From a checkpoint of a small image flow-matching model.
Model: 2.44M parameters, arch unet, norm layernorm, activation leaky_relu, widths [48, 96, 144].
Data: trained on photos of plants, animals and fungi (iNaturalist), 77898 training examples.
Rows from block 6, named by matrix and row number. Each number is 128 + 32 x the weight over the matrix's rms, rounded and kept within 0 to 255. All counts start at 0. Numbers have three digits each.
# convs0: first 3x3 conv (model.decb.0.0.convs.0.weight, 96x192x3x3), inputs 120-134, a 3x3 kernel for each
convs0.0:127134128125133127121130125129134127126135128122132130127131129126131129123130130129134128124133129121133126131134128127134126122131127130136129125135128122131125127134126125136129122135127129136129125132129121133131130132130127133131124134127128134127125132127124131128126132126126134130122131131126135129126135129125130128129134126127133127121130125124134128127134128123131130128134127129134128125130130
convs0.1:120122119132134132129129128121117122124124129124124129122120119125125129127127127125122121122132130131126131121116122124126129129128132123122122126136133130128127120121119126131127124118122123118122125125129128123129124122121120124129130123123123119121127129127127123125122119120124123129126121126120117121125122127128123128125121126127127135127124130123117121124126127125126128121114122121123130125123130
convs0.2:125123120133138123127132122126125121134136128131137124124122121126131127126132125126126125134139131131138122123126119131140130127137126126128124136140127128136122123123121127134123127135125124124120129132124125133123125122118134137129127132127122123123132131127130130123123121116129130124130131127126128119134140129132135127123125118132134124128135123124125121135133129129135125121124120134137128130137128
convs0.3:140123130133118134134120133137124131133122137136121135134121132134124145133124135138123132136118137135118134143124134137122135137120127139120132136119140131121136136122137134122148133124141136121132134125145130122136142128137141124142136122131138123132135120137134122132132120131134128139132123134137126131135122138137124133137120129137120136136122133135121132137126137136123131137123128135123134135121132
convs0.4:122128132129133131125131131121127132129137130125133134123131132129133133125132134122125130129132129125131129120127132130137134128132133119128132129134129122131130120125131127134131121130129124129133131135130128134134120128132128134134126134133120128132127133132124131130121127132129134134125131134121128128130133132125132135122130133131137133127134134121131131130134133128132135120129131129134131125132132
convs0.5:125133133127137136126126128121134135124127134127118130127127133136126137125128126127136131131128137125123127127133133130136138125127130124131133130133131120129127124131134128126138121125125122131132132130134124122125125132132125138127121129124124128130129133133122122125122133130127131138125120126122130133130130134125127129124134129129130137127128127123135130126131133128120123119131127125132136128124126
convs0.6:130127125125125125124128132127125123125122125125124127131128126126124121124128128130124124127123123127129127129127125127126123125128129127123123125124122125130130127127122124128124125128128126130127126125125124128128129129125128128121124131127128125127122126122123125126128128127125125123128128128129128123125125123125128127126125123125124126123127127128129126125123121127126128128126126126125123125125124
convs0.7:127124122119126132129132129121119123120123130125129130119122124121126135122123129121122125118122133118123130123120122120119123121124126122125126124123133123122129125125124122121131126126132121121121122120126123129130121122126123113126131127132124123125125126131120126128119120120127132132119125123122120123116121128125131130119116121123120130121121123121122123123133136117121124120121122124128130125125125
convs0.8:127133135127134125128133128127126134130131129129124124121138133120133122123129125122139136122139126123133126123134134128140129123129127124137131126138121123129128127136135128128122125124123125134135125130119127127127116136140115131126117125140126133132128134121127130126128133136127128121126127122123131134129137125127130127128132136131131129127126125129136134126134125126133125126129133127128125127126126
convs0.9:123119125129122125133130136121115123130124127132126133121122124129129122132137134122120125127127127130131135125117123128124122132130133125120125131125123132130134125118122133130122129131129125122124130127125131130132121126121124129126126126134126121125129129123132134135125118126130123121131128131124120120130124122134131133121120127128121125129125132124117123131129122133131134123122124128123124131127132
convs0.10:120120124130128131134131132125123126135133136133130130124120125134128133135127131121121126134131130137129130125124125134130133132127130124119125135131131133126130126123127135130133136126131125124126134129130136127128124118126137131133135128128124121124131127132135128129123122126136133132132129131123120126131131133130128130125123122136130127133129130126123125131131129132127130126124124135132133130127129
convs0.11:134131127128124131132126136133131129130130139130118133128124127132126132129121133129127127130127135129115131132131132127125133128119133128126128132132132129115132131127127135131131131117130128127126131129132132123132129127128131131138130114129128127126126124130137124133127123124135127130132125135130128128127126129133124134130132130130125132132124134131126129134130136125121133129130130126126133130121134
convs0.12:125123130125115125130126131127122124125113124128122130130123128137118124132125132127120127127111125128121132128120126128115127131124134130115126129107126130125131128119124136109115129119126126122128129115121128122127127118125131110120129122133126123129127117128129126132124123125126115126127123132127124125130123124129125129125122128129115128131126135125122128122117128127124132124123128125119126127124129
convs0.13:132132122141138121133125128132124123129124123133126129129122122124142121129120123130126124126138123135126129132130127130138129136124132131126118127135123130122124128125119128139114131120126127121123130146124132120127126118120121138138131117128129124121128131121131124127129130121130130123131124132129128123124136125132120127135127126129135125137127130131126123130130124133125129135127124127131129132129129
convs0.14:154151138137129109122124120153149139134125112127125124142142132128123110122121117152153142138128112127125122152152138133131111123122123151155139135129109125124120151154139140129115127125125148148136134124110125122119147151138135129115126123122146147137131126111122118121150147137132125114122120121145144134133120110123119117157155136137130109126124120146145134132125110123120118149150138133125112121121119
convs0.15:128122123121123122114120121126122128121119120118119123129122131126121125123121127125115122120116119120122121126121125126123124121122123125117125120119126119120125125121128118117126118121123126120128118116126117123126125121121121120122123123125125122128119115122121122124125122128119115120119117122126122127129123125124123122125118124122123125122125123128118128119114119120121123122119125123127126120127123
convs0.16:134134132129121137134137133131132129136134132132133132129127128136120139135130132133128128147125126138133132133129127139125127134134132133127132141122136136135134128130139129119142133131136130131135131115132133128134134128129145122117144141130126129129135125134132132130131131130133128139133132130132128133140123134134132134135130128143127133137132131129130129136126133131126130129126126137122130133133132
convs0.17:129121123135124121127123120130123122139126123128122121133127121137128121129126122129123123136126123130122121127124122135128121128122122130124125136127123127124123128126124136126126127123122130125121134128120129125119130124121134129122126124120128124126135128124128125119130128125136126123130124122131125120136125121129122121128122122136125119127122119129124121136127122126123120130124122137128122128124121
convs0.18:129117135130117120136131129128120134130115117137133130131122135133115124138126130132121134132113121139129130127116130133117123140130133129113130128108116137126126131118135129110120135122123129117129135117124134123126130119132131116122132128129129115129133120122132128128123118132127113120137128129128120134132116121137126126130119132131110119135127128129119132129115121139129128129116134130117120136132127
convs0.19:124128133121124126125131133121129130122127124124134130124127130126124126128132133119129132124122121129133132122129131121126125128135132120127131115121122120129131121133129124128124126135134121127130122130129127135133122125134126123120127132128122129130121124127124131133121133129122129125128136135123128130126123125126134133123130129121125125125135131123127130122124126125133132123130129120126124126134131
convs0.20:115121122121130124120126122117120124121125124119124123120123127121128126123127125118121126117127124114121123122123128124133129124129126119124128124129128119127124114123131118129131116125125116122128119128129120127126121117130119126131120122123119122131119125130122128127118124125120128124118127124120123128119128127122126124124122126126130126125126125118124124120127129120127127121122128122121126122125128
convs0.21:139140130127128126132132123136134131129129125129128123133138130133126128132127128139141130134129123129127122136135130130125124131128122137138128130129123132130125134139127131126124127124125137137130133130127127127125137136130135129125129128124136136127132127125131128124135135130129128125128128122136135127129127126130129123137133128129127125127129122137138129134127125131128126135134128129127123129129120
convs0.22:128126128119122131124121131128127130118120128127125132129126126115117124126128134127128128116122129122123131127122128116118122126120130128127126117119127126127132129126126116117121127128130127124126117123124126128130124127129117121125125122129128127123118122128124125132127123123121123126125126131123126125117119129130125132132122129116113125126124129128127128114122127124126133129126127119118127123123132
convs0.23:128127129120119127125126121127127125122125125125128125130128131128123128124123124130125130122117126123122125131129129124119127120123125131125130126122127124126124130126128124125127128127127128125130126121126125126124131127130125117125126124126130125128122120129124124124129125129125124130126127125129127129122122127124127127124126129124123127122126127131125130127124129124123123128125128122124129126127124
convs0.24:131134132134133135125130128131137130133135135125125129125140134132146136121131129129136133130135130127123128130137133130135136125128131129135128129134132124127127126136132129138133121127127131139134136143135122129128128137131132138134125128128130137132134139138122124128131140131134139136123127129130141132135143136123132127131134131133135136125128133131140132131140135120129130132137131135139135123131129
convs0.25:134122119157131120134129125136123127155137131135131132134126124150126122130128128139127123161137128136133130132121118153129122130126126140128129160138128136130132138121120155125122134130130130122122148131119131125125132124123156136123134128131134126123151131124133128127135122126153130127133129130137130124158131123134127126134124124156130125129125128134124118151130122131126125134124127150131122135128126
convs0.26:132113120120119123117117130131116118119116126119117131133109123122108122118117128135111119120120127118123133132114120122116128119116129134112122120120127119120127130112121120121124122122129133113123121114126121121126136114120126120127123119129132114122122116125121123130131115121121115126122124130134117123124116126118118129133116121121124128119119126134114124120114126118121130132120127122117124121121128
convs0.27:124132128129134138132136131131136130132135132135136133127132127126131140133129129130138132130130131132134134130136132129137135130133132130139131130138139135138135126135130128144140132131131130135129128134132132128130130135133131133140132130131129134131129137138135139135127133129132139137136136132129132129125132140131135135127134129126136136128135133128134130128134132136137136131133128129134137133142138
convs0.28:133128133131141148121128131131122128143142142125126126130126125129127136124121130134124131139136148124122133130125124137134141120122132125123132138133143123123132131133133145139141129120127129129132137132139123121131132122125151135132123122128133126132142140135127125131130127131140133135130125128130126131138137139128127129131127132138134139128124129125124130134134140123122129128127129138137135128125132
convs0.29:127126130134134129131132124128129127131135130132130126128131129131132127130133128126130130134139130131133125128127128136131128131130126128131128132138128131132123131132128133135127130130124129130131132133130132129126126130130132133129129130124128130127134132127132131125127130130132132126131129125127128128132134129131127125127126127134126126134130125128128128129133128129130126126129127131131126135129127
convs0.30:128128130130116125127122131133128129132113125131128133128123124129116126130127126130124132133116125132123131131126127131110123128121132135129132136113128132124136131128129130116127130126130131126126129119124128128130131121126131113126128121133131127132132115123130121131129126127132113123133125134128130130130116127131124134130128127129116126130122133130125127134110125131124132130129128132114123129123133
convs0.31:128121133133129132127119124129126130127128130127121127136125133128123129131127129135125132127121129131122124130125128129125133129122126133123132125119128125126128129119130127128134126122127129121130128131137130127127135119128134129134130122127135127129128122132131124129133132133127119123128124127129121127131130135129122126135128134124122130128126126134131134121117127131126130134129132128123130129126130
convs0.32:125123132114118126129129126125127132116122129128128130124128128118132122127128124125127132115122128129129126122122130112117126130126127124124131113123129127128129129132132120133131127131128127130131120127128129127127128131130116122127129128127127125131117119129129127130131126134119119128131130131129132135116126131129125127123124130114122127123124127128126132116121128129130128127125132114117130127129130
convs0.33:123116126122129129130138129123122122122131128130133123128123127121134129123134125124118124122127123128139126123120123122131129125133123124120121120134127124136125127125130119137130126134123126124127123131128128133127131123121121130125128134128124122127122130132128133127125122128128133130128132124127118125124134130128131126122120121122131125128132123122117124124129124128131122123125124125134130131136125
convs0.34:123128124130143126121126122128131126128136125129130121126124126121136122124125120125132125126138125128128121126132123123138124125123115128130122125140124122122118125127125125137122122124121125123122126138126124122120126125120126136127126122119125127125125133127125124120125130126128136124126126123125127120124139126125124119130135125129139125126127123126128126122129121125126122131130125123133124125125119
convs0.35:133136132121125122122133127135140131126123124124122126133137131125127125121133127135138135120126123118130127133140134120126123122130125133139132122131123122134127132137132118129124120138125131135133123125125123131128135141130123130126118131130135137132125126121122133126136137134124127123122129125132139133125125124122127126132140136123126126124126123137135132122124122124125127134138132123124123123126125
convs0.36:118122126127131133125131134120127127118127136123129135118123125116129132124127132125125125128128134130126126119126126122129134127128130123127125124130132123122127118122125120126135124128135115123125121127134127128134121128124123134138127125127118126128122126134124129131119127129122127134125129133121127128120131133126126128123131131124129134127130132116124128118128131127130131120127129117124131122128132
convs0.37:127123134126131126125137129129125131123121128126130132123126131123140124120131126126126136123130130126133129127124131126127130124131130130128132129132129128137131130127128126138123123129124129127128124136129124132129128119132122131128122133128126124134122126129122132127130130130122126133125129131126123131120126130122128131130125130122126131122131130130127132125122129124129129127125133120122130126127127
convs0.38:130120126139137139133125126130122134137134145126123126131125133124135144129125128129124137139141146135123127128127134135141145131121125129122130137138147129121125131127132122137157124120131126123131127138150127122127124122139133137152131118124130123134131139146130124129129124133132141144128122127129121131129132144133123129133123131137136145131124129131125135139140145128125127129125135133135143129121129
convs0.39:132130128121122126138136132124121125119121126139136130122129121123126125137126131129126133121120122138130130125126129124119125144134137129131128121119128140131131129127123118116120132123128126126126123122125135125128127131125123116123139131133123122126124120123138130132126121125120118126134127130124127124121122126142130131128129126122126127139129129125121128120123127135130130124122126123121124141130131
convs0.40:132131130127142134135137123126129127134139125131127121131127129136135119129137119136128130129133131129136128134128131123130132126131128133130132125137130128138124134125122135138120130141122137126121127130128130137129147131126124126129128137131134127129124132133130134128134125125129135130127132124134126129127137128127133125133129127132136129127139132130127126129131129127132124130131130128141136128134130
convs0.41:122129127126135130126131121126129127125133129123127120128128125126126124123126120124125120124128123122125121123129125125137128122127120124128126125134130120130122129130125126132128119128119127131127124128125123130127126127121127132121123127119126131126125129126123125124128131127126133129120124118127129128127132129124126124121128124123141133121133126126129128124128131122128123126128126126136131121128121
convs0.42:124128131129133133122127123125130131126128130123125125125126130125131132123126128125127130126132130122126125125126130124127127124127124121123126128132133123125126126124131130134132123124123124124127130133133124124124126127129128135135120123122123123127128133131122126127125126131127129131125128126130128130129129129128126127123127126126128126127127122123125129126133131125124125123128128123126127126130128
convs0.43:129125132122123138132120125131128136126118133130123131129127132119121136127125132126126136113114140133126134130130137124119134133126134129129134121122139133123130128125133119125143130127133131127132119122143131127130131126135113107143133122129130129135121125138128126132127129133123122131130128134130132135119121135132124129132128136128120133134126129129128136121119133131125136130130135126125134132123129
convs0.44:132130124137134128131129130135131127135131127130128125134136128134134129131127129130135124133135130128123126131131125135135128132127128131134127135133126131123127136133122137136125130123128132130125137131128131127127128129128131133130130124125133131125136135129129129128133132127136132125131125128132129126135132129130128132138127125137126128132127127134132125136135131132130129134130128135128130133128127
convs0.45:126128142134130145129123135130125135128135147128127133128124134140130141132120133128125134139131145130121137125118134132135148129122134128119137135128149130123134129121135138123135129115134124121133139133139131123133127121139146130142135121132126124134130133142130123135129123135133138145128124134126124136133135144131124136125122136132134149127128140127124134131134144130125134129123135128135147126126137
convs0.46:124126137136137151124119133129128133141141145131125131127129130144135133132125130126125137131135148128118135128123134140130145131125130126124134139133149130123133128123129150138136133124130127123129143139140132127132133127131142135147134125131130125133143136142132126133129125132144139133135126127130126131138138145130125130125121135139133144129125132129129135140141145128125135128127129142138141131125128
convs0.47:130128125124127125130122121131136127130125122128118123136135127129118124128126124135133126123122120131126124138136127127126119130122124133131126123121119128125127134126124116120129132131126142135124123114130134135131134130122121116125133132131136131126121120122129127126135134129124125120130125124135130124126123125128123125137132127130124123132125123139139131127123116130120125133134128131125120130121127
convs0.48:127133127130135130125129125127129127127135129127131125126130131127126131128127129125132126131139132126130125125130131129137128129128123125131128129134133126133124126135128128135134127128124127134129126132131127127124125125126132134135125130129125129125128133132124130125124127126126132128128132124126127129127133129125130128130134131130138131127130123124130128127130126127131124124129125129134128129130125
convs0.49:131146131124139121125136123128137126122135121126145125129132127119128124130146128132143131124134122127140124130144128128145126131147125131141135121144125125145126128131127113128122129155134131134124122133123129142129129133125121135118131150127130136130123136125126139126127131124122134121130147129131137127126135125124138126129137129120136119130144127126138127124137123129140124126133125123140121130146129
convs0.50:123122121123117113128124120129125128126119117134126127128124123130119120134125127125123122126114116135123126129121123125113115136123126128122126124116117133124123125122122125120117131122124128123124124119120136121126129124126124118118132125128126121123123116116130122123125125122123118118133122125124122126124118119133123125126120121126116115132121121129124123128114118134124125125121122124113117132123122
convs0.51:122116128122115122130129124119114127127123130123126125122118127124118129127126130124114128125118128126131128120113130122119127126130128119115132123125129125125125122118133125125129121126124121122131126120124127130131124119134127119130124130131122121131125121127128127127123120133123120130126128125119118129126123128124125124121116131123121129128134129119112129124126129126127127121121130125124128129132124
convs0.52:129128127130134129127127124126126124133131126127128124127126126130131128124122126123127125128130129124128127125130126131134128126129125128129124126130128129128122126130124128130129131128124127129125130131125130133127123128126130125128132129124126127125129131127128126124128129127133130126128124122125127125133133131125129124125125122131132126126130124127127125128129124127128123128128126132132128125126121
convs0.53:131127132133117129126120129134122131135121127126128129130120131131132122124132133135126137132122125127130129135129134132121126133126131132129129132129126126127132131121126135133123125126132133121125138124131130123127135129125131133130128122137136131130130124130128127129131124133138116124130130133139127130132123127128124127136125127135119125130126134133123133138120125130133131135124131134114125132133133
convs0.54:120123129121127126125133129118122131122127127125133130124126128123129124126132129119127126125132125125136127122123128121125124127131127122125129126132129125131130122124129127129125125128125123126131125129129123126130121126129123133128122132131121121129127129125129132130121124131125130127126128128124124128124126126127130129121122133121123130122128129120120129124126125129131130123124131123125126127126130
convs0.55:129129123125129121123124131127130122124129125124127131126128123127126126124129130133132125125133124123127127126126125125129126122128133129127122121127121120124128126129123120120118122124127128128124127131125123122128126128120121127124123126128128129123126127120121123128126126124127127124122125130129129125125128128123126133124131125124131124119124127135129125128133126124128128127130124123132124121125129
convs0.56:134127119159140108153143120134127117150131101152138114129123112142133102148133118131125116152139101152137114136125116152135103156139117135127117153138103149139113136129116156140103155139113131123115145134105149135115132123113148137102146131112130125115147128099149140112131123113148130100149141114129121114145126102151134115137130119151135098153141113130125114146130100148136116134125112149128096149138114
convs0.57:134131128137129130134129131131128129136125130130127126133129128134126128131123126131131129139126128134124128132130127135129128130126127134130129138127128134126127135133130135126126131119127134131129132126126130126125132128126137127127132123129131132128135125124133126123133132129133127128130125126131131127134127130128131126135130127135128129129125128132129126135127126131127127134131125135128129129125127
convs0.58:131128132134124136128133133126129133133135139121124130133131127137125127126128131132134129138129133125130133132133133142137130120127128134126128137126131125131132131127131138122133128133133128134134133125127123130134135136132140137122122141130129131132133130134127128135130133136133127134125127132129133134135132134123127131130131135135129138121128134129130129135132135126126132127127132135132134121126131
convs0.59:126129127130138125130132131128126126123129124132134128124128129129122127134133135124130127128133123133130128128129124129130123132131130129128128127129127130127128126129125126128123130130133127129128130133125134131134124128127126130124132129124125125126129133126131132132125125125125127120132132128126128124129128122133131132127128126130131122133131128127129130128131126134133133127130128125131123132132133
convs0.60:128136133125129129127124122130134133127131129128122121129132130129127126130118122128137134124130124130123121126130132130133132131127126125133136127129126130122119129138137127128126127118120128135134129129126128123124129128133131125129130123122129137132126128129126123122129134131125132127128127123128134130129130128130125125125134134130132131130127126128136135125133127127123122127134131125131128128125121
convs0.61:124128127122132129124129129126129130125134134127132131125130129121130130124128129125131130121136132125131131123129130123135134125130125123130129123135134125128130128130132123135135127133131125128131121130131124128129129131131124134134126131131126131128123133133125127130128131134126132136129132132126129132124131131125128129126128128121131132123127126125130128125131131127127129127130130125133136124129129
convs0.62:127124118124130121124127117124124118123128123123125119127128121127127125128126121124127120121125123123123118125127119124129128125126119127124120124123122126122119125124119124123120125122116125128123125127124123126121129129120128129119127127122130129119124128121124126118126128120127127123123125119123123121123128124125125120127128121125131127124131119124130121122129125123125121124127121122132125124125118
convs0.63:128123130131127140127130128127125129127131139126127130127123134131130137127130127126120129132126140129127131129126128127133136126128125129121131130130136126130129127122134128125138125128127126125130132130138126129131127121123133134127126131126127126132128128141126127127128123131128129137127129127126127131130131137128131131127122128133133140126127127126123132131131137127128131127129130135136140127132129
convs0.64:133133132135131127132133129130131126134127118138134128134129123140133120136132120134129128137130119137133123132129127133129120134130123131130131135133123132128122131130128135131124132129126130129124139135127134129125131132127137138123135130122128128128138130126133128122130128129138131128134128121133134129133129125135133128129127125132127126132128127131125127136128125135131123133131128137128124135131125
convs0.65:130136122125128126128127122131133122125130126129133128131133124123134123126135121134131122121129119132136125131135123127133122128134123132133124122121124129126125131133119119127122127127123131133124121127125128131122132133124126125125134135129131132122127126125129130123130131120127133118129135124130133123122127126126134126132132122124129123127129122131132121123131123128135127133132122127132127128135128
convs0.66:125124127127119124127125132128131134127120122134136135127126130127122127130128133126132132129122125130134137127129133130124125132126134125127131131121125131125131123130129130122127129126133124128129128124125129127133124128135134126130128124131125127129130123126130128130127127130130130129131126134128128131126120124135129132129131132128125128132130134128132133128123123129129137126129131127122126130126131
convs0.67:127130129125131136130130136122130132129137143125128133124132134122130140122129134123126133123133146126129135123129134124130138122124131124128131123129136123128133127133129122132138129129133127132134122127137127131135125132133118123134129129136124131136127134138123129133127132135124134140126126136126128132125134138126128132120125130126134136122126131124131130125136145122127135123127133126137137123128134
convs0.68:128109127114090125121118139124110127111090125122117132121108120115093115119114131126109126111085126122115135130116128116097129122114136128109124112090119124113130130109124116091122125115132122106123114095124125116132124108119111090116120113130126112129113093124123115132131114132115094127124115135126113125114095122121118130128113130112092128124117134124109128106092124120117130127117129111094121119117132
convs0.69:130143130120121119131135130134146131121124122127128128132142129122125124131128128136147128122124118135129130133146133117121120128126128135144132118121123133131131133143134120128122133133128132141130120123123131133131135148135123124119134130127135143131121124126128131131135143133123129128128132131135143135123125124127128128131143131117127123130132129136146130120126123129131130133144133120124125127128129
convs0.70:131132126126125127127125128132137125126127123130125127130134127127132125125122128132134127121124123126123132131131122122123123128124128131134126123125124125122129132134119127132126125119124133135123124128130132124130134132123127126123132124130133135125126126128130122130133135128130128128131123130133135128127127127133125127129132124126127125128121129133135126124125128127125133133134127127123125127125130
convs0.71:126135128128130131123124120123131127131138130124125125125133128129132130128124125121133129132126129124119122126132128127134132124126125123135128130132132122127121121132121130135132119125122123134126129136134123124120123132129133131132122126123125135127126136132121126121124134123127136134124126125124132125128131132123125122126133124130138131121126120125135128128136131125126123123135125127134132124131122
convs0.72:121128133122126124130131124123134135129130116125126125125131132123133123130136120122130137128129118135127123124129130124129116133132120123134135123139119132135119124127135123134124132134117123129131125128125130130127122126133121129127132132115124129130125128125130134123125129133127125127132132123124134130125130119130129123124132134127125121127130123125132133129124115131123123126130132127125119131129124
convs0.73:130134133126123126122122126132135133127123123124122127131136137126116121130130129127136134126121127124121125129133136125121122125118125130133135120120126123119125128129135121120122128130129130136137123122124125126130129130130130124127127122125129135138122122126129123126130137136125129130127125129129132132128123124126124129133133135124119123123126128131139137124126127123118123128140137126125129122119124
convs0.74:128129126127129125124128122129127126126129124123127125128130128126130127124128124128132127125127128121127121127128127125127125120122125128129128124132126124130125130128129124128122123128122127129128127126124124125122128129125121126126123124125130130127123129125121128124128128127126129128123125125129128126122125127124123126128129126125128128121124122131129126126128126123126122129128128123128127123126122
convs0.75:130126126126117130133129129130125123124124130130123132130128128130122131130130130131127124127124133133129133131127128132123130131127136132125124126124128130128128132124123127118129132122128133130127129120131134126132127128127125121127131130130134131126126125131131129129132123127132120130130130128131130125131124130129130128131124124129117132132126130131127127127124130129130132131127124131121128130130128
convs0.76:128131126129131125128128126132131125129130124124126128127132125123131125125125124127130123123130123124124124131131127125131127128129126127132122120133126126126124128130122124133124127127120127130128124136124129126125126128127123130123128129124129130128125132129125126122130131126128128124128124123126131128124134122128128124128130126127132129127129127130132124122130127125124125131127129125129126128129127
convs0.77:114128126128137138129134133116125127128135137131136134120126128130133138131132134115127126130136137129137135117130125128138134129134133116131127129136139130136135120127127130135137128134132117128128128135134129133136118132129130135135130134136120130127130135136130134132117129126128133138130134132118127127128135136127133134115129125126139138128136133119129127130136137130134134116127127126137136128131132
convs0.78:124118118134127124134130129125119117136128129136131131126125120134130128138132132123123116134129122134129130123119120135129126137131130122123115135126125134130134127123117134126127134132130126126121137129127135131128123121121136130127135131134127122120131128128135134129129124120135129128135131129125122118136132127134131131126119119136126128136128129127123119135127123135134131131120116136130125137133130
convs0.79:124118128120114128130125130125120130124114126127120130127126130123110130124125134123121128118112126124125131121113129123108122122116130127121132125108129128122132125123133121109128127123135125126131121109120119127132125124137125102129121127135124122128125118121122122128126125128119117125122122129126125131122117132125127132122118123125117128119122128125119125120114125123121127124120127123120127122120130
convs0.80:121125125126131127128131126123124125125134128128134124122126123125133129129129130124125123124133131125132133121127127129136126130127124122124126129137130129132128122126122126129128130130130123124125128136131131131126121130126123142133126129126123126124129138127134135127123123124129139127131135126123125124128133129129130125120125127126138133133133126125120126129136128130140127124129132130136129131131124
convs0.81:135154152147185174141171151133153148148184172137168154137153148147175166138164151137156149151191175143176154138155153153188175140170153136156151147186175139171152138159152152187178140168151136156145150179168135166150135158149151188174142170153135155150148180168138165151135154147148184173137169154132152146145180165136164148138158150150187173139169151134153146150181172138170156136157146152186170139168151
convs0.82:131137129128143132122126125125133128129134136126127129128132125125137131124126127131142132125140135124126125125133127126137130123125121127137124125136132120125126126132125124142131126128127127131127126135134125126128124140128118141136123128127129131127127135131121127126125129129126133129123126127130133128124137131123125126126131130129133134124128128131136127124136131123130127126129129127133133125128129
convs0.83:123127124124124121126123123125125127127126124125123122127125130125123127125124123122126127125127124125118119126128127127127123121119119125125125126127124124122120125124126128123121125126124125128129125122120124122123123124125127128122126127128126124125126124122123121125128125127127126122125123121123127124127126124123118122126129127127127123122121118128130129127126124122117120126129125126126124127120120
convs0.84:134130131133126129135130125131125134138126134129122126133133127134138124132132120129132133137136128134128123131128135132129134134129123135130129137127124132126125131126129138131126132126123136133130134132129134132124128132137125134139125128128133129133135131131131129125134129133135125130132131128130128130132129132130125125132129133135126132132124127130126131139130128131130127133124132135126138131126129
convs0.85:119122126119128126118135134122119125119122125123134132120117122122130129125132134120125128117125122123136133122122122118126120121134129123122121121126123127133132123123125122127122125133131121121123120128125123130131118122125118128126121130135124123124124127126124136132123122123123128123125133132122120124120128125122132132125121125120124124121133133123121122120126126123134132121120123120124124123132130
convs0.86:125135128126133131131137134127131124130135130124132128124130128128124130124133131121132126128131130126136130124132130127132127128138132124135130130133128126136133127136128131132127130134130126132130127128126127136135124131131130129120129143138126135128129129128126133131128138129130133127126134130123131126133133130125133131126134126129132131122129127125133127127133129123132128127131129131132128129134129
convs0.87:132134130115120118131137134130137127118122116132132128128129127119126116130134130131139131114125118128136130132138129114120116128132132131140129113124117129136128128136129112125117131135129131131124120124117132133129130139129117122121129127131129136128119122117129129129131135127122125116130133129129137128119123122129128129132140130116121116131132131129134128120127119133134129134141129119124120130131128
convs0.88:139127126134115123127124128134129128130118122128125129139129128135120127133127133140126129133118122129120129138130127137124123131128127138129126136122123134128130136127130128114131130123131137126129131118126127126131136128129132122124128124127135128127132122124131125131135131129132120122128126129136127131130116127129125134140129130136119124131128130137124126133119124129122131138127127138120124134126130
convs0.89:134127124129134118129121126130125125124128122124121124132128131124124124133123128128124126123127120127121122128130126121133125128120122126127124120132122125123124133129127123124124130123128127125124122130122128118125126126123122132127128118123130130126122133128131123125128125128126132123125126125132128128125129122127121124131127125123126120127123124130125127123129120130124124131126125124135123126124127
convs0.90:126126127123125128121129125129130130127128127123131130128128130123129129126130130127126129121126125121126125127127127123127126122128123127127129122128127124129127129133131125130134125132127126129131124131132125129129127127130126130129121127125127126132124128128123128129129130130126129129125130127130129131124131127124127128124127129123126127123128127128129131124128130123129127128128130125129130123127128
convs0.91:133137132119128122127129130130136130121131123122123127129136131117126119121132125130135136120127122125129128128137136118127120127129127129140131114129121128130129130135129115129124124136131132138131115127122124133131127142132112125124126128131132136130121130124126125131133136133123130124125131129129137127119129122126128126133141137119130124123130132132138128123130123121128129131140132123128123123123127
convs0.92:128124125124117121140132129128123129130121121134131131127127125132119129139130129128125123129117122139130133124124129128120124136136134124123128128115124138133131126129131126116123140132130128126131128119123138135130132129134129111116144141134129122128129125121136130130132130126128124130135128129126122125132124127140137131129120122128121125138136133129127127128123127137128130126121127128121124136129129
convs0.93:120114114125116117127124129119125121124121122125128131124129123127123127131127133120116117121123117129126126123124122124124125131128126117121117122124123126130130120122122122118123126120125125122121128125128131124132124123120117124118128121122124123122126120123131125129124122123127122122132129129125124122127123119132126131120122121123124126125126130122119123127121123131133132122128123128121122129131131
convs0.94:133128125134130131126128123129129126128132130128130125130127123134133133132130122135123124136132131123125122131125122132129134130127125132125124136132135125123121129125127133129132130127124129128125135134134127128125133127124138136134129123124129127125135133132131132124130129124131132132129128123127127127133136135129128124131127124128133131128128124129124126130134133128130125129130128129132135129132125
convs0.95:132132133130131130124132126128132132126124126132135129127126128130132126124129124131133134126127129125128127125126129126129128125127126130130128126129127123130128126130132126128126123128126125128128131128124125130127132133128126136124123127126130128128130128129126131126125126131127128126125130127128131131125127127123126125126129126126127128126129128128130129127126125124128126125129129125127129129130129